Rows from block 13 of a small multi-label image tagger, named by matrix and row number. Rows with one number belong to one channel. Each number is 50 + 12 x the weight over its row's rms, rounded and kept within 0 to 99. All counts start at 0. After the name is the row's rms in percent of the matrix's.
After each channel's rows are labels from the 100 images, of 14848, where the channel reaches its highest value: "top examples" is what is common among them. Only what is clearly more common there than usual is listed. The data: regions of photos with short descriptions (Visual Genome).
# convs0: first 3x3 conv, stride 2 (model.blocks.13.convs.0.weight, 144x96x3x3, each kernel summed), inputs 48-95
# convs1: second 3x3 conv (model.blocks.13.convs.1.weight, 144x144x3x3, transposed, each kernel summed), outputs 48-95

convs0.12 096:48 43 57 41 64 44 34 51 31 59 43 46 52 70 49 46 42 58 42 39 44 56 35 53 46 50 53 94 45 52 51 56 45 47 46 49 61 59 91 44 44 50 50 37 59 45 59 51
convs1.12 054:52 46 66 56 54 54 38 54 63 48 45 52 52 49 51 44 53 64 33 42 47 71 57 28 46 69 45 56 40 45 43 40 76 43 51 68 52 58 57 59 34 57 47 99 58 65 68 64
top examples: text has "pizza"

convs0.61 111:41 41 57 39 59 52 28 41 52 69 72 44 67 58 42 47 49 40 62 45 34 59 60 31 60 50 64 38 49 50 43 66 45 64 48 53 59 53 22 75 70 35 54 62 54 70 64 49
convs1.61 111:71 39 66 57 36 54 53 49 43 52 34 66 58 44 35 54 69 55 37 49 40 54 47 57 43 60 58 45 50 54 57 47 45 60 59 49 40 53 36 61 60 34 42 67 51 50 26 44
top examples: text has "sheep"

convs0.132 092:62 63 71 40 54 65 63 47 45 50 75 33 59 62 48 48 40 40 38 33 36 24 45 47 57 56 56 54 66 35 73 50 42 44 68 51 47 67 39 63 67 48 35 58 83 57 50 41
convs1.132 092:53 53 46 39 52 47 36 41 32 31 59 55 42 39 49 38 47 39 61 36 58 79 43 43 56 55 61 61 37 38 72 33 43 58 49 42 46 35 44 50 67 46 67 65 46 34 27 63
top examples: text has "man"

convs0.119 093:40 49 68 35 36 63 49 48 44 64 46 78 63 45 53 39 39 69 58 43 39 48 30 28 45 26 50 60 49 44 61 59 39 49 62 35 35 55 43 36 35 31 55 52 52 55 38 74
convs1.119 112:68 37 39 61 59 31 44 43 26 27 54 48 50 60 61 19 60 08 55 61 77 35 53 57 68 54 50 48 46 25 39 64 43 42 54 54 74 59 55 50 38 47 56 45 30 40 32 27
top examples: text has "plane"

convs0.73 107:38 53 61 65 58 37 51 51 51 56 40 67 42 44 57 33 47 55 38 60 50 31 59 53 54 34 57 53 32 43 48 53 50 70 35 56 56 51 62 71 44 75 59 66 67 55 83 62
convs1.73 105:65 50 37 48 63 36 31 64 65 54 33 46 50 38 58 72 50 40 38 43 56 45 47 33 66 40 56 47 53 60 52 61 59 35 27 49 63 54 58 60 53 52 63 38 31 54 41 50
top examples: text has "man"; text has "wearing"

convs0.134 112:55 68 28 65 46 45 63 45 59 62 35 49 44 51 47 49 60 55 51 46 79 63 56 40 58 41 31 26 60 36 41 68 36 39 49 28 60 69 33 46 62 42 48 63 57 50 61 58
convs1.134 106:51 46 31 64 44 32 47 52 48 41 45 46 57 59 63 52 40 54 46 55 69 34 56 55 59 41 38 55 50 51 64 61 30 54 34 26 59 36 46 36 60 46 39 37 31 50 58 42
top examples: text has "man"

convs0.125 100:67 64 37 67 48 63 57 46 27 48 70 63 33 67 45 55 45 55 50 35 46 50 57 56 36 34 48 40 49 25 49 34 59 63 56 34 43 71 16 49 49 75 54 52 49 42 54 42
convs1.125 110:39 61 29 40 51 45 65 61 45 45 74 58 54 52 61 48 60 46 35 57 40 50 40 45 58 44 43 48 51 34 59 36 35 67 39 57 82 60 76 41 56 35 46 50 48 54 52 67
top examples: text has "man"; text has "wearing"

convs0.51 107:45 50 57 43 56 51 48 53 42 87 58 46 42 50 42 46 50 65 40 52 53 19 53 47 59 53 46 37 48 51 55 32 39 36 59 41 39 49 50 34 50 70 60 54 40 73 42 57
convs1.51 088:69 42 40 61 72 43 41 28 62 51 72 46 47 45 44 50 49 21 64 48 66 51 57 57 52 45 62 37 61 41 62 39 54 43 38 45 36 51 67 43 42 71 40 43 55 53 49 94
top examples: text has "white"; text has "toilet"

convs0.69 096:41 58 67 48 54 50 51 43 45 45 49 44 34 43 72 61 58 36 38 47 51 57 51 43 65 47 56 46 45 39 49 28 52 56 55 52 40 58 49 22 45 33 53 41 45 57 39 29
convs1.69 116:49 50 65 48 45 58 47 62 46 51 52 46 72 40 50 67 53 42 56 48 49 30 43 29 56 55 54 35 58 43 50 57 64 53 52 47 53 48 52 35 38 67 48 29 36 53 34 68
top examples: text has "giraffe"

convs0.35 104:76 50 50 58 43 45 62 39 69 42 29 43 62 54 69 56 46 58 49 49 61 51 43 49 44 50 55 45 55 46 31 40 55 71 51 36 54 71 90 52 62 46 66 71 43 36 38 55
convs1.35 098:54 56 45 54 52 41 33 47 54 63 41 54 48 72 44 56 53 44 48 47 42 48 42 52 40 57 34 37 59 60 49 37 40 65 49 52 53 58 51 41 58 20 63 41 26 45 34 24
top examples: text has "sign"; text has "white"

convs0.97 092:47 36 51 46 54 49 47 52 68 57 47 42 43 67 39 55 49 59 61 53 47 65 33 48 54 46 53 77 45 61 46 69 47 43 57 38 54 52 83 47 53 34 26 42 43 34 48 54
convs1.97 054:53 54 57 48 48 53 42 64 58 43 45 53 49 51 48 57 54 58 33 39 53 63 57 33 51 59 50 54 53 43 48 35 57 42 55 70 43 46 59 55 37 53 63 99 60 69 73 62
top examples: text has "pizza"

convs0.85 126:58 74 53 50 41 66 59 36 67 50 34 49 58 50 56 31 50 50 29 51 69 46 52 30 53 45 53 69 42 54 34 53 53 50 43 40 35 67 63 44 57 69 46 47 56 44 29 48
convs1.85 121:32 66 40 69 50 29 21 51 33 54 43 49 43 55 54 60 35 60 48 64 37 48 48 47 53 44 43 37 54 38 56 45 65 51 62 35 63 46 37 30 49 32 38 41 39 67 56 39
top examples: text has "clock"

convs0.21 090:44 65 49 49 51 69 43 46 46 68 62 61 83 35 38 47 33 50 48 27 66 56 47 45 46 70 09 40 61 37 40 30 61 34 45 29 50 47 43 50 54 59 34 43 55 66 84 54
convs1.21 091:60 58 66 39 39 49 59 43 55 55 63 69 90 49 55 40 28 61 55 63 70 32 40 64 41 38 51 61 64 41 37 47 54 48 53 65 55 42 50 57 44 46 33 57 37 62 36 57
top examples: text has "man"

convs0.83 084:56 57 41 58 66 45 50 71 67 43 35 37 46 37 50 37 43 75 24 51 27 40 54 52 47 46 62 35 41 43 49 84 50 79 35 53 35 49 44 51 33 51 51 47 61 67 50 28
convs1.83 092:65 62 97 20 48 49 39 43 62 58 37 40 42 47 46 53 44 33 45 45 52 61 60 60 47 48 27 45 49 42 50 49 55 42 38 47 56 36 14 37 53 32 69 51 81 34 29 63
top examples: text has "man"

convs0.36 085:49 61 48 47 35 59 49 39 36 37 49 40 45 38 49 80 40 44 38 56 44 66 40 59 50 43 55 34 55 43 59 48 74 38 56 43 54 43 50 49 61 45 48 50 45 51 44 36
convs1.36 099:51 55 38 79 54 57 37 38 51 61 55 59 32 44 42 56 44 50 36 47 36 41 37 43 52 35 44 54 42 55 51 52 32 39 60 54 55 55 41 60 61 43 59 57 61 58 47 41
top examples: text has "yellow"

convs0.86 118:38 65 60 65 28 66 58 60 42 45 51 58 41 40 49 40 44 63 37 36 82 36 64 45 70 52 44 40 42 71 60 35 53 70 28 47 48 39 58 50 64 36 35 47 52 52 85 35
convs1.86 109:75 53 32 61 42 40 47 36 52 44 28 56 45 47 41 56 71 48 48 48 55 53 46 40 52 56 51 63 29 40 33 42 51 68 31 51 58 38 37 53 42 25 55 48 35 57 40 57
top examples: text has "man"; text has "shirt"

convs0.100 082:58 47 70 42 34 40 36 56 53 44 65 41 63 49 44 61 54 48 35 47 38 58 55 45 44 47 63 39 55 44 52 57 41 69 63 62 43 70 51 50 60 64 53 46 47 47 70 54
convs1.100 074:56 57 64 50 36 42 51 49 40 44 48 51 67 37 48 49 26 44 65 45 53 47 32 35 53 31 28 41 32 57 62 66 52 56 35 56 53 58 30 56 70 32 56 46 65 54 36 62
top examples: text has "man"

convs0.90 122:48 14 40 64 49 51 56 61 36 53 44 34 62 66 44 52 40 34 53 75 46 29 54 45 60 54 48 39 48 77 40 53 62 49 30 50 47 49 37 52 44 54 32 61 33 44 65 62
convs1.90 114:37 39 38 60 34 41 59 44 49 69 41 41 45 39 41 26 68 47 25 42 39 66 29 63 46 57 28 46 51 63 52 49 41 61 62 55 51 23 51 53 52 46 52 35 45 52 39 58
top examples: text has "man"

convs0.53 105:50 43 52 59 62 27 36 37 39 63 63 43 47 37 40 53 24 60 65 52 48 74 35 43 46 73 71 48 62 44 19 42 58 66 46 49 62 51 42 43 49 28 60 69 34 61 66 41
convs1.53 091:54 29 74 49 42 70 60 60 52 64 56 59 45 49 26 55 49 56 52 55 44 39 58 72 49 49 53 41 57 54 52 58 68 45 63 67 47 65 42 52 42 57 74 34 39 52 34 55
top examples: text has "man"; text has "shirt"

convs0.57 097:55 30 72 57 68 46 34 58 55 55 52 71 62 47 71 46 52 61 55 69 48 46 39 51 57 27 39 59 44 45 61 39 47 45 42 43 32 39 64 48 36 30 56 53 50 69 57 36
convs1.57 093:56 56 46 48 53 51 53 44 44 53 50 45 40 50 54 55 45 36 42 40 48 48 64 48 63 54 39 39 61 32 39 48 73 52 37 49 63 57 57 62 44 57 62 39 40 63 52 50
top examples: text has "giraffe"

convs0.79 111:61 47 57 63 46 46 38 50 67 44 55 60 71 36 53 49 55 48 31 36 47 64 49 70 48 60 50 30 29 48 46 51 49 53 46 49 34 43 58 90 32 15 71 42 36 45 50 55
convs1.79 116:60 43 44 49 18 44 47 56 66 39 38 45 53 62 44 49 44 41 50 31 55 47 48 49 42 41 32 34 56 58 54 48 66 58 73 29 58 49 40 58 54 44 45 53 39 65 37 24
top examples: text has "white"