config.toml
translate = 0.12
arch = "resnet"
kernel_size = 3
optimizer = "muon"
muon_scale = "original"
learning_rate = 0.017
orthogonalizer = "polar_express"
batch_size = 256
decay_fraction = 0.3
Rows from block 11 of a small multi-label image tagger, named by matrix and row number. Rows with one number belong to one channel. Each number is 128 + 32 x the weight over its row's rms, rounded and kept within 0 to 255. All counts start at 0. Numbers have three digits each.
After each channel's rows are labels from the 100 images, of 14848, where the channel reaches its highest value: "strongest on" is what is common among them. Only what is clearly more common there than usual is listed. The data: regions of photos with short descriptions (Visual Genome).
# convs0: first 3x3 conv (model.blocks.11.convs.0.weight, 96x96x3x3, each kernel summed), inputs 0-95
# convs1: second 3x3 conv (model.blocks.11.convs.1.weight, 96x96x3x3, transposed, each kernel summed), outputs 0-95

convs0.70:108202139087179090158111137120161169085073116091136146096133109102072114099145164121118128124140134101122121117120148091160124080092099141121160080128143133089180065102108146082124086087106081085129133104185112123119117125104136097088066122148067159116105181170105202111097103071098175138
convs1.70:148106113132181131136126142186138111144123155159120102156172100095150143106173156159137141193123136184122121104196141056106149160082132074116104098114125145158142061102058090122166103112124125168131060075168135115078073117100147099132116119127196140131117097162146112109155108191153085168
strongest on: text has "man"

convs0.28:171128134129100114103101169131087120080143137141146138162104092154132097076155155109119078098127149151092137199165178144116098119099103112097110127199102121137130156108142086119198088138059137103120075118067145165146067108114188099125132147131157115104151150096187067207116090116117092124
convs1.28:167096148059132132124110113135127141116127105096091186156097129168144129081179136083081076104138156136107155076171107110136108105186205135176165096060121146080132179143138095095119167103076097158114152133099191136123089097123112097124078080118148187151159125132135102158129108149109082095
strongest on: text has "clock"

convs0.27:135195118128069142129117074153118098147100175108137122095158158133132093076088157119135134156164069095100110168138134105151087146087076125072096105144169062094128124151128106122107106146080100111150079122115115117100119171137070112108130143160165157080105120118125026101127083151160184075
convs1.27:129201118136111112112147073165162144098079148147094122057165158131107156128162189160135123123148139148083110175166086185168106188146102193134147178137174152159188136165151133163153118100143175138144112100150153136123143089116115165123122175158180143141171194142152070133146155126143159097
strongest on: text has "man"

convs0.13:170108140127092118158145115190129105156139090101094147107141100129107104131138095062102090098162113124117137058145152129128165147116124095124151092165134126080118143072109074182125075096197115137103052105146128134201185203127109152105080094079144135135105126170092145172130124152179134105
convs1.13:164116128057086140137117138049098085088085133108155102147102070132113106093154078071149096112100133097146085087118150064187124143181145085151093135179119099173106144114141131101105109117154098162120099164116176146136203088140131158089140146130153114129172151185096165090074118120122127121
strongest on: text has "sign"

convs0.19:176140106083171120107055117092113099179119122092125159145073162095130121068133127141125102132138080089137117088121135079126106129122091171073102193155161121116112162156091156111092112123101108128060087116123087165134117151091122060066087155114118137054125203132173144133170111142120114134
convs1.19:156193126178110116115132108144160092163170135143116081154109124088101107150143111100119106123145128109093125087149161171094132092108103136089121175110177168177102149127105089079149125140138048111173101088129143171151102084196121114056108159094135147110162171144195137105139097178164199115
strongest on: text has "man"

convs0.75:129079092095094134109133147129073134122126166068103083094125077115123137159060172056118101102128124101099174152104125131133099138135118087171084151096120126079134127063145135150081090145158099109105138124177083090118140187131162132155093083143147176104090171153204130148125173104066148114
convs1.75:149054098118153163123107092057076156097134084095128140150091078133174129143116162143139134139079085125109149126108097153112157173143166149133087139143148155109132094096128129085083162096141134165140162127136076152094110101192181102074081095105141145113175181094158135161089179104094192157
strongest on: text has "man"

convs0.5:133152104125154110141141075122138070132140068161105134108069115173146145138139061181153171162151087139109071141097159120156144212138217118108180135110157146089147136164093164120156108117134105170151094170142147110132150126175171134136126129128104154127156103101190154064128161123190170138
convs1.5:084064115055048117034135094107111119142129073084125083139138084138092096128150173135091114097134134106126089070102120105130094097152100099157106118144121157153086085147129124092131164088084113078142102074107072084093161156138085124115094092120111156133191118092123122108106123148110113134
strongest on: text has "man"

convs0.51:111124225196142119136107137149142123117116081147113189121134096032125087118139109089141116119125137182152110131115105099083170078111088116130086147079133124134134135104135099109103055098177119123060096133122152167165162099134147110066116094132112149124086142140178161176142174126125125070
convs1.51:127121202042100068122139079115162151120115154133149115173162169078086090119148138066100158124127135126104126182081165084117177149110076128142138104084103118178123121069120124097123081155132172182102183101109118108134139104106169144079114126070165114156110167172145126115135139150125087169
strongest on: text has "sign"

convs0.24:050168168104156122147175131159067088121153099131123124072105094130123171097127130150173160135139185118150122155093130070112136222106125124140099107097103096091113154124044200137078106136159130155131124199130100142140150148127186132121171093095131138150101121166138186130087103132116127109
convs1.24:179137133129086121116127076151059113142118145154119187082133085188134077091160100119096113141090091125087098150131115156105156070127170101146125079098127102138087135199086122109120099071134130156165084117074114107123177142109161077135092075082116088152117111160150070164132092090134124172
strongest on: text has "sign"; text has "stop"; text has "red"

convs0.50:178130177143111125156081088157096126146173150119150124127149140117157145128180146113125121202149073103102155150082144151140074105120066074074083188081145152183072144107126121114091107137119093107171127121097154120104097128171141088109101173145140084127042123169132112065154084113136115121
convs1.50:146173094123162144139094099135093129091135108127139119163122059113150102165116111139116153167108095109170076121065119098110103163164193141146136157099130129173101159147114115104091128115129064021126174152100093107157141097134109057132100160088123139227134147087133141095106167148162143138
strongest on: text has "man"

convs0.47:091139138106104092173124077118071081171123183100105140058142101094105122151133126184115114148111120115135121140066151123114130093101076065137081125145159122096114137137118151076118165071062155103069070133166114144126127166091105126095102098119130121122087105098169107158134033154117100092
convs1.47:101109183152153153152131083176134106100146116150145122109147166094157108151159128103143119088109156124147145173125092123143132112125110152105078218175209218165129120149142143127143151163143120185184127135184135133119134173137134171059084156108114099107106123147155142091147187144179180088
strongest on: text has "man"; text has "shirt"

convs0.88:132134104125143091099153071104151067132162143180107167126178153097142169119080150124120102122192124094116030160162177102127097090086084070111130091104090103123127145077104154097144097147135183135098116103161132187133136094170116108146133094115074117086123087187128136162121154094128162097
convs1.88:128155099157171127136113113121176104119194116186142077138138165139135195160131131127139103129122119088176094139157115061125137071137112096173110167100122123102095100101092077102165113179183141194092131101081134182082102139148141061197144121109116127165139129162104120185161131123124102073
strongest on: text has "man"

convs0.3:114156161132170185134164147156128172173090121088146128119167105156071122146128098107086083132116073108144143158124127109035110124116092160103158085075161105167154113080139162192088134119201117142125151219083149144132153166131179094138123129148093145107118112162135178156088122111120153134
convs1.3:165148128161131149164163165078071127119129161088203103088168115109107155153188126107123072192143089153149080141155114166083123111125156130205118104117114121109151083124107159126058121139180127092128114159056178114136171102173119158114156114138174124181117115176086121097111126130168127112
strongest on: text has "sign"

convs0.31:107116130180141141121070107122113190122162097122126128131072139142112163137109083106141110161118127117129071084110109159110085139158101115154134088166152128100102112130091156106202156118100101152173090092154126089138137108168120152160071109116065082145149097115079164121209143083135112235
convs1.31:089090147066134107145156117162156119176085101110127118095123127069087103084082108127106115120137094085119111119110159065109122061136145145141103099084115102071144078130088142129105136137099098087145122086126066104108108144094132107041159120069071217141096142158119096140155133117134126178
strongest on: text has "plane"; text has "sky"

convs0.63:140120107147107119137107141153138119197088125101131198109099101145135219122087150095103150189121122099136135202104242129132145109129125144128151126105129101090089115097136166099144127171068084120129110144139130114127111118178212127158109177132120122120128113185134116090093074146152173103
convs1.63:223122147127122114119150140148136112197133133120211150063110131205239133115114176121126139148143114125127138241174172111153129117118107105130114131127143128123096087156103118144106132160114146140106132120121154116126178121098186102119111084073120139105112138172123105104145128132120186131
strongest on: text has "pizza"