From a checkpoint of a small multi-label image tagger.
Model: 3.29M parameters, arch resnet, norm batchnorm, widths [64, 96, 144].
Data: trained on regions of photos with short descriptions (Visual Genome), 6.9 epochs.
Rows from block 4 of a small multi-label image tagger, named by matrix and row number. Rows with one number belong to one channel. Each number is 200 + 20 x the weight over its row's rms, rounded and kept within 0 to 999. All counts start at 0.
After each channel's rows are labels from the 100 images, of 14848, where the channel reaches its highest value: "patch colour" is the nearest of a few named colours to the mean colour under the peak. Only what is clearly more common there than usual is listed. The data: regions of photos with short descriptions (Visual Genome). In brackets: how many of the 100.
# convs0: first 3x3 conv, stride 2 (model.blocks.4.convs.0.weight, 96x64x3x3, each kernel summed), inputs 0-63
# convs1: second 3x3 conv (model.blocks.4.convs.1.weight, 96x96x3x3, transposed, each kernel summed), outputs 0-47

convs0.17,189,224,198,173,204,196,216,192,190,177,181,223,203,178,166,182,185,201,209,180,143,200,194,220,189,188,177,192,190,190,166,221,209,195,187,204,173,224,185,186,193,209,270,208,203,201,217,171,199,184,199,201,205,204,213,207,183,179,222,242,205,173,172,194
convs1.17,195,216,205,163,221,204,202,221,205,203,233,196,225,202,208,188,209,233,240,175,213,202,171,197,188,258,165,227,174,225,206,181,185,195,206,185,191,191,199,186,200,198,223,197,192,159,183,187
patch colour: pink (29)

convs0.76,190,219,187,213,220,228,172,157,188,200,204,223,197,169,182,209,224,176,197,197,216,183,194,200,184,243,212,206,222,193,178,187,186,191,177,177,203,238,179,173,210,228,181,231,182,191,230,191,200,223,208,184,191,228,187,152,223,184,200,206,200,227,220,195
convs1.76,188,163,184,205,227,236,189,208,233,202,178,201,181,206,219,198,206,205,223,182,225,185,162,177,208,191,227,207,163,174,203,167,191,174,195,216,216,206,185,181,185,159,207,193,205,184,215,171
patch colour: pink (33); white (31)

convs0.36,196,219,205,193,217,173,188,182,224,189,176,182,182,163,196,191,208,189,225,206,213,201,181,191,173,221,155,178,201,208,219,218,215,193,169,222,176,197,201,194,193,217,188,183,155,200,195,203,208,178,246,178,182,231,188,189,200,192,196,211,254,204,236,188
convs1.36,179,190,204,181,200,249,202,184,214,215,213,197,223,199,160,203,190,216,200,188,208,182,222,193,193,218,185,177,197,193,201,198,177,186,246,204,210,217,183,232,208,221,176,182,188,211,184,182
patch colour: grey (61)

convs0.27,203,191,206,203,207,177,183,210,185,193,191,228,195,192,192,252,239,183,217,196,209,236,201,191,219,190,199,197,203,184,205,197,162,191,228,197,188,251,210,214,219,193,227,204,185,203,227,193,207,218,245,195,203,218,243,201,153,166,200,209,194,191,186,197
convs1.27,208,189,180,220,215,221,152,188,159,208,206,223,179,204,205,232,185,179,190,210,214,187,184,189,217,188,211,210,202,230,205,202,187,190,177,205,184,217,222,173,217,212,204,194,201,181,234,198
patch colour: green (41)

convs0.53,186,200,194,198,188,214,179,188,231,175,213,237,195,181,215,190,223,187,197,185,163,236,219,193,197,178,206,207,193,214,217,188,172,169,237,234,175,174,216,202,196,227,200,190,181,204,224,194,181,185,238,205,201,202,196,186,228,204,188,205,259,221,200,221
convs1.53,192,195,245,189,227,201,199,218,196,200,202,198,207,216,182,209,188,211,236,255,197,171,270,226,217,207,218,253,201,179,200,204,150,228,206,173,197,200,178,206,222,233,186,202,186,176,212,203
patch colour: red (43)

convs0.61,199,211,205,183,205,203,188,175,247,183,205,212,186,209,211,180,204,201,217,190,175,148,179,212,211,187,194,187,214,244,151,172,224,215,210,198,189,196,195,182,214,190,211,217,205,166,225,196,178,227,197,197,206,143,220,188,198,226,180,224,208,197,200,194
convs1.61,190,173,201,175,206,206,186,209,205,171,184,189,207,230,212,198,222,182,216,206,215,216,194,201,191,222,183,221,181,222,187,179,156,191,227,193,189,209,195,191,163,183,223,217,168,201,171,181
patch colour: pink (36)

convs0.44,194,199,189,231,191,194,173,211,208,187,190,210,179,192,182,196,192,196,215,236,196,193,187,197,179,245,173,220,222,180,201,186,183,194,201,192,184,178,172,226,236,217,171,237,187,244,184,206,211,195,172,200,219,183,222,177,207,175,194,189,231,190,150,205
convs1.44,175,193,195,190,180,173,178,187,247,186,186,219,210,215,203,227,173,191,149,186,198,184,216,204,192,230,181,216,198,179,204,175,162,226,225,176,184,204,219,170,160,178,180,220,220,188,204,178
patch colour: black (33)

convs0.86,186,199,171,214,235,193,217,212,204,212,216,252,204,180,200,204,199,182,167,162,170,232,185,209,205,208,217,189,183,252,198,217,248,196,181,184,202,195,192,181,211,174,187,216,181,210,213,200,200,212,163,181,180,176,219,208,175,195,188,199,203,177,182,204
convs1.86,198,207,231,201,190,208,188,209,195,161,212,198,224,185,212,194,191,220,227,153,224,196,205,180,201,195,172,208,154,170,204,225,205,167,207,200,217,186,187,188,176,190,168,238,179,193,193,195
patch colour: pink (37)

convs0.91,162,209,178,189,200,184,210,198,196,183,176,193,166,180,189,193,183,176,189,170,162,216,216,182,193,161,202,204,209,199,220,225,220,177,221,193,219,193,219,193,203,194,187,201,204,192,213,197,198,196,192,199,164,174,203,199,254,213,204,212,252,194,175,248
convs1.91,187,216,225,188,183,186,183,186,219,198,223,223,183,171,207,210,186,193,243,213,216,191,236,232,208,202,220,204,227,193,175,195,201,221,175,186,184,191,202,213,183,182,162,199,199,199,230,221
patch colour: orange (27)

convs0.14,182,212,205,159,223,196,219,160,183,167,237,203,164,195,192,165,219,191,194,197,215,197,189,196,188,214,183,203,180,191,200,184,192,173,195,194,237,200,221,244,237,177,204,200,201,181,197,227,191,204,201,177,205,176,199,227,176,184,218,170,202,200,160,197
convs1.14,198,199,195,227,172,185,194,217,203,190,208,180,182,189,221,194,191,184,192,196,198,250,190,166,180,208,182,195,224,224,205,161,184,184,203,200,162,225,192,177,207,183,164,211,181,263,241,155
patch colour: brown (70)

convs0.33,194,213,196,176,238,203,206,199,198,197,225,197,259,230,156,182,200,213,188,202,197,212,200,195,202,191,214,206,179,194,199,186,226,192,188,213,204,175,160,174,233,193,173,218,197,227,173,177,195,157,205,201,203,177,238,216,173,210,197,193,219,177,177,211
convs1.33,180,221,225,194,191,174,248,208,195,188,215,183,235,172,209,194,194,185,187,180,199,236,209,211,233,193,166,184,193,194,204,180,163,198,187,181,202,236,200,188,189,210,225,188,166,244,206,202
patch colour: grey (61)

convs0.30,175,200,208,241,184,206,208,246,246,188,215,185,171,186,184,195,180,176,203,223,211,229,169,182,170,194,189,208,202,198,201,202,190,193,177,190,204,179,234,190,178,190,209,191,179,230,199,236,191,188,200,227,187,206,223,176,155,185,197,191,178,186,210,176
convs1.30,209,170,198,210,161,237,174,195,196,187,206,207,179,201,208,215,206,227,159,215,183,154,247,168,218,199,208,184,186,245,214,219,190,212,152,178,206,216,198,183,203,212,180,183,192,180,204,198
patch colour: black (52)

convs0.77,168,222,205,196,213,180,188,181,212,174,227,251,183,215,203,209,182,200,213,171,216,199,216,201,185,149,197,171,183,208,171,219,197,200,182,172,189,180,205,200,233,205,190,197,181,207,203,195,208,191,165,181,203,218,194,217,200,174,192,228,159,201,169,165
convs1.77,190,182,201,161,176,208,227,193,197,190,193,212,213,174,201,215,191,227,165,175,200,169,199,204,216,200,187,242,154,219,192,193,205,235,236,164,224,199,214,207,175,213,182,205,192,206,177,185
patch colour: black (36)

convs0.81,173,202,167,177,199,194,193,210,191,170,191,189,187,212,213,219,170,197,174,182,187,205,208,201,194,162,182,198,202,188,189,175,181,227,164,194,192,225,234,208,209,208,223,202,205,216,217,241,191,208,181,197,197,186,215,248,212,189,180,145,172,183,227,213
convs1.81,238,176,187,165,152,145,206,182,169,193,205,174,196,238,186,208,197,212,171,200,221,190,169,198,201,205,164,180,196,205,183,208,191,232,202,151,185,163,193,183,168,196,178,208,177,202,201,181
patch colour: black (41)

convs0.32,198,182,189,247,213,194,225,170,196,219,212,166,173,214,190,234,206,185,219,200,188,188,186,202,183,172,199,144,186,189,247,189,223,186,201,202,186,189,208,237,217,186,212,178,211,204,206,211,194,195,208,176,207,198,219,169,175,185,212,160,193,184,195,181
convs1.32,192,179,207,186,190,178,204,202,154,192,219,198,221,168,182,200,192,181,170,186,210,185,187,182,208,229,185,186,180,225,207,209,212,220,200,198,202,207,180,185,249,203,167,199,203,185,245,190
patch colour: black (45)

convs0.67,208,198,208,219,205,205,152,184,246,194,190,194,199,226,251,194,216,204,212,186,163,194,180,188,208,206,154,177,215,212,180,200,222,173,191,200,209,207,203,205,206,213,226,191,195,202,195,214,201,196,221,201,216,185,201,138,202,218,186,196,206,200,146,200
convs1.67,198,207,225,176,193,225,184,191,211,184,203,182,178,219,176,201,224,208,236,203,187,180,201,201,175,214,222,200,180,201,206,170,165,182,219,207,169,211,198,181,177,232,186,217,202,180,201,173
patch colour: pink (39)

convs0.84,210,212,218,154,227,225,217,196,193,192,235,177,226,223,213,210,203,178,180,183,215,176,180,178,196,191,201,209,191,171,210,201,195,174,197,169,209,166,237,191,200,206,190,182,201,158,185,196,182,209,159,183,220,180,211,202,168,199,200,235,205,199,164,191
convs1.84,215,198,215,210,196,148,196,198,206,201,198,197,190,213,194,229,185,212,220,248,182,226,188,179,193,185,190,184,213,214,183,198,187,172,204,190,191,216,208,196,187,187,196,181,207,243,169,183
patch colour: white (29)

convs0.15,214,179,195,209,189,211,178,180,210,206,201,192,192,176,205,220,206,204,212,229,214,170,178,190,190,200,244,168,204,212,173,230,212,203,228,220,186,162,191,197,182,166,188,202,214,255,195,172,219,199,226,192,206,167,222,211,233,174,213,179,213,220,221,201
convs1.15,173,226,191,208,178,173,226,183,173,195,174,212,217,182,169,232,230,193,174,212,186,239,215,210,212,181,204,206,183,172,220,190,198,197,185,216,192,197,192,194,275,213,213,198,202,191,219,179
patch colour: black (31)

convs0.12,226,192,180,175,213,211,231,204,175,213,232,184,229,191,183,203,132,221,240,205,207,203,197,203,188,215,180,175,209,209,197,200,169,200,203,194,210,220,192,211,179,184,188,220,149,184,194,196,155,193,203,193,196,201,197,168,216,174,206,185,183,212,195,178
convs1.12,169,187,176,239,182,204,182,207,223,188,215,187,211,190,188,166,174,195,164,217,213,161,194,142,185,220,185,206,197,208,191,208,202,221,205,176,189,182,204,172,201,214,234,222,179,206,206,224
patch colour: brown (70)

convs0.46,180,212,213,258,185,222,231,223,180,164,212,197,178,197,197,163,213,208,205,183,199,236,195,206,175,214,219,185,240,201,203,170,207,177,225,184,186,245,194,203,199,175,204,178,181,181,176,195,205,173,213,211,202,213,210,215,184,193,195,170,221,188,208,211
convs1.46,205,201,212,183,178,246,190,193,140,200,230,221,196,227,188,182,170,183,201,200,189,151,214,174,233,203,215,182,201,202,224,216,200,204,210,180,203,190,187,208,177,204,160,184,198,192,208,193
patch colour: brown (60)

convs0.7,228,172,180,207,208,176,196,215,201,197,213,199,196,198,175,210,213,186,181,177,201,181,192,219,205,199,212,212,224,176,158,192,234,236,215,226,203,184,204,203,265,181,183,202,202,176,207,215,190,196,175,181,212,178,194,206,175,142,195,228,191,201,207,209
convs1.7,181,187,173,186,188,202,202,208,212,193,181,188,195,195,230,244,167,183,216,210,207,206,189,181,207,160,166,219,172,238,195,187,199,188,203,183,184,207,210,226,154,187,213,206,172,214,190,186
patch colour: white (25)

convs0.64,198,230,187,179,221,164,168,193,186,184,183,181,186,211,179,186,222,190,187,193,226,182,195,199,207,200,229,198,185,196,181,202,196,208,162,193,226,193,163,225,203,208,189,180,155,178,200,188,193,176,209,209,210,218,211,160,153,185,202,183,174,187,230,231
convs1.64,140,163,209,202,201,178,213,180,190,173,176,208,216,200,230,207,181,156,205,191,216,191,166,175,201,176,198,214,219,165,229,193,181,201,202,201,174,225,189,216,152,210,220,195,160,191,202,198
patch colour: white (34)

convs0.38,219,173,179,215,233,178,187,187,207,210,203,214,221,202,210,180,223,202,183,176,179,158,187,181,230,224,198,199,197,198,204,200,157,178,189,201,212,206,203,226,193,186,208,188,195,168,193,157,164,202,232,228,208,204,188,178,192,171,183,174,218,188,156,189
convs1.38,153,206,202,209,199,173,227,202,199,200,208,212,203,178,207,215,201,200,183,243,166,188,187,155,180,200,220,200,219,209,199,199,205,196,219,218,204,218,199,201,171,214,214,200,204,197,221,226
patch colour: white (28)

convs0.78,200,207,192,151,181,201,203,179,175,210,202,210,184,208,190,160,186,209,222,185,204,182,214,208,223,220,185,186,227,179,218,214,180,189,228,206,226,171,223,213,218,187,194,207,217,150,197,224,200,215,189,178,180,159,196,167,228,198,216,179,199,223,205,166
convs1.78,165,177,199,257,225,159,192,182,227,200,175,178,216,208,196,195,202,188,226,220,174,207,205,191,204,196,199,235,242,208,177,196,218,201,215,183,170,196,215,187,171,192,188,188,189,211,202,197
patch colour: white (38); pink (28)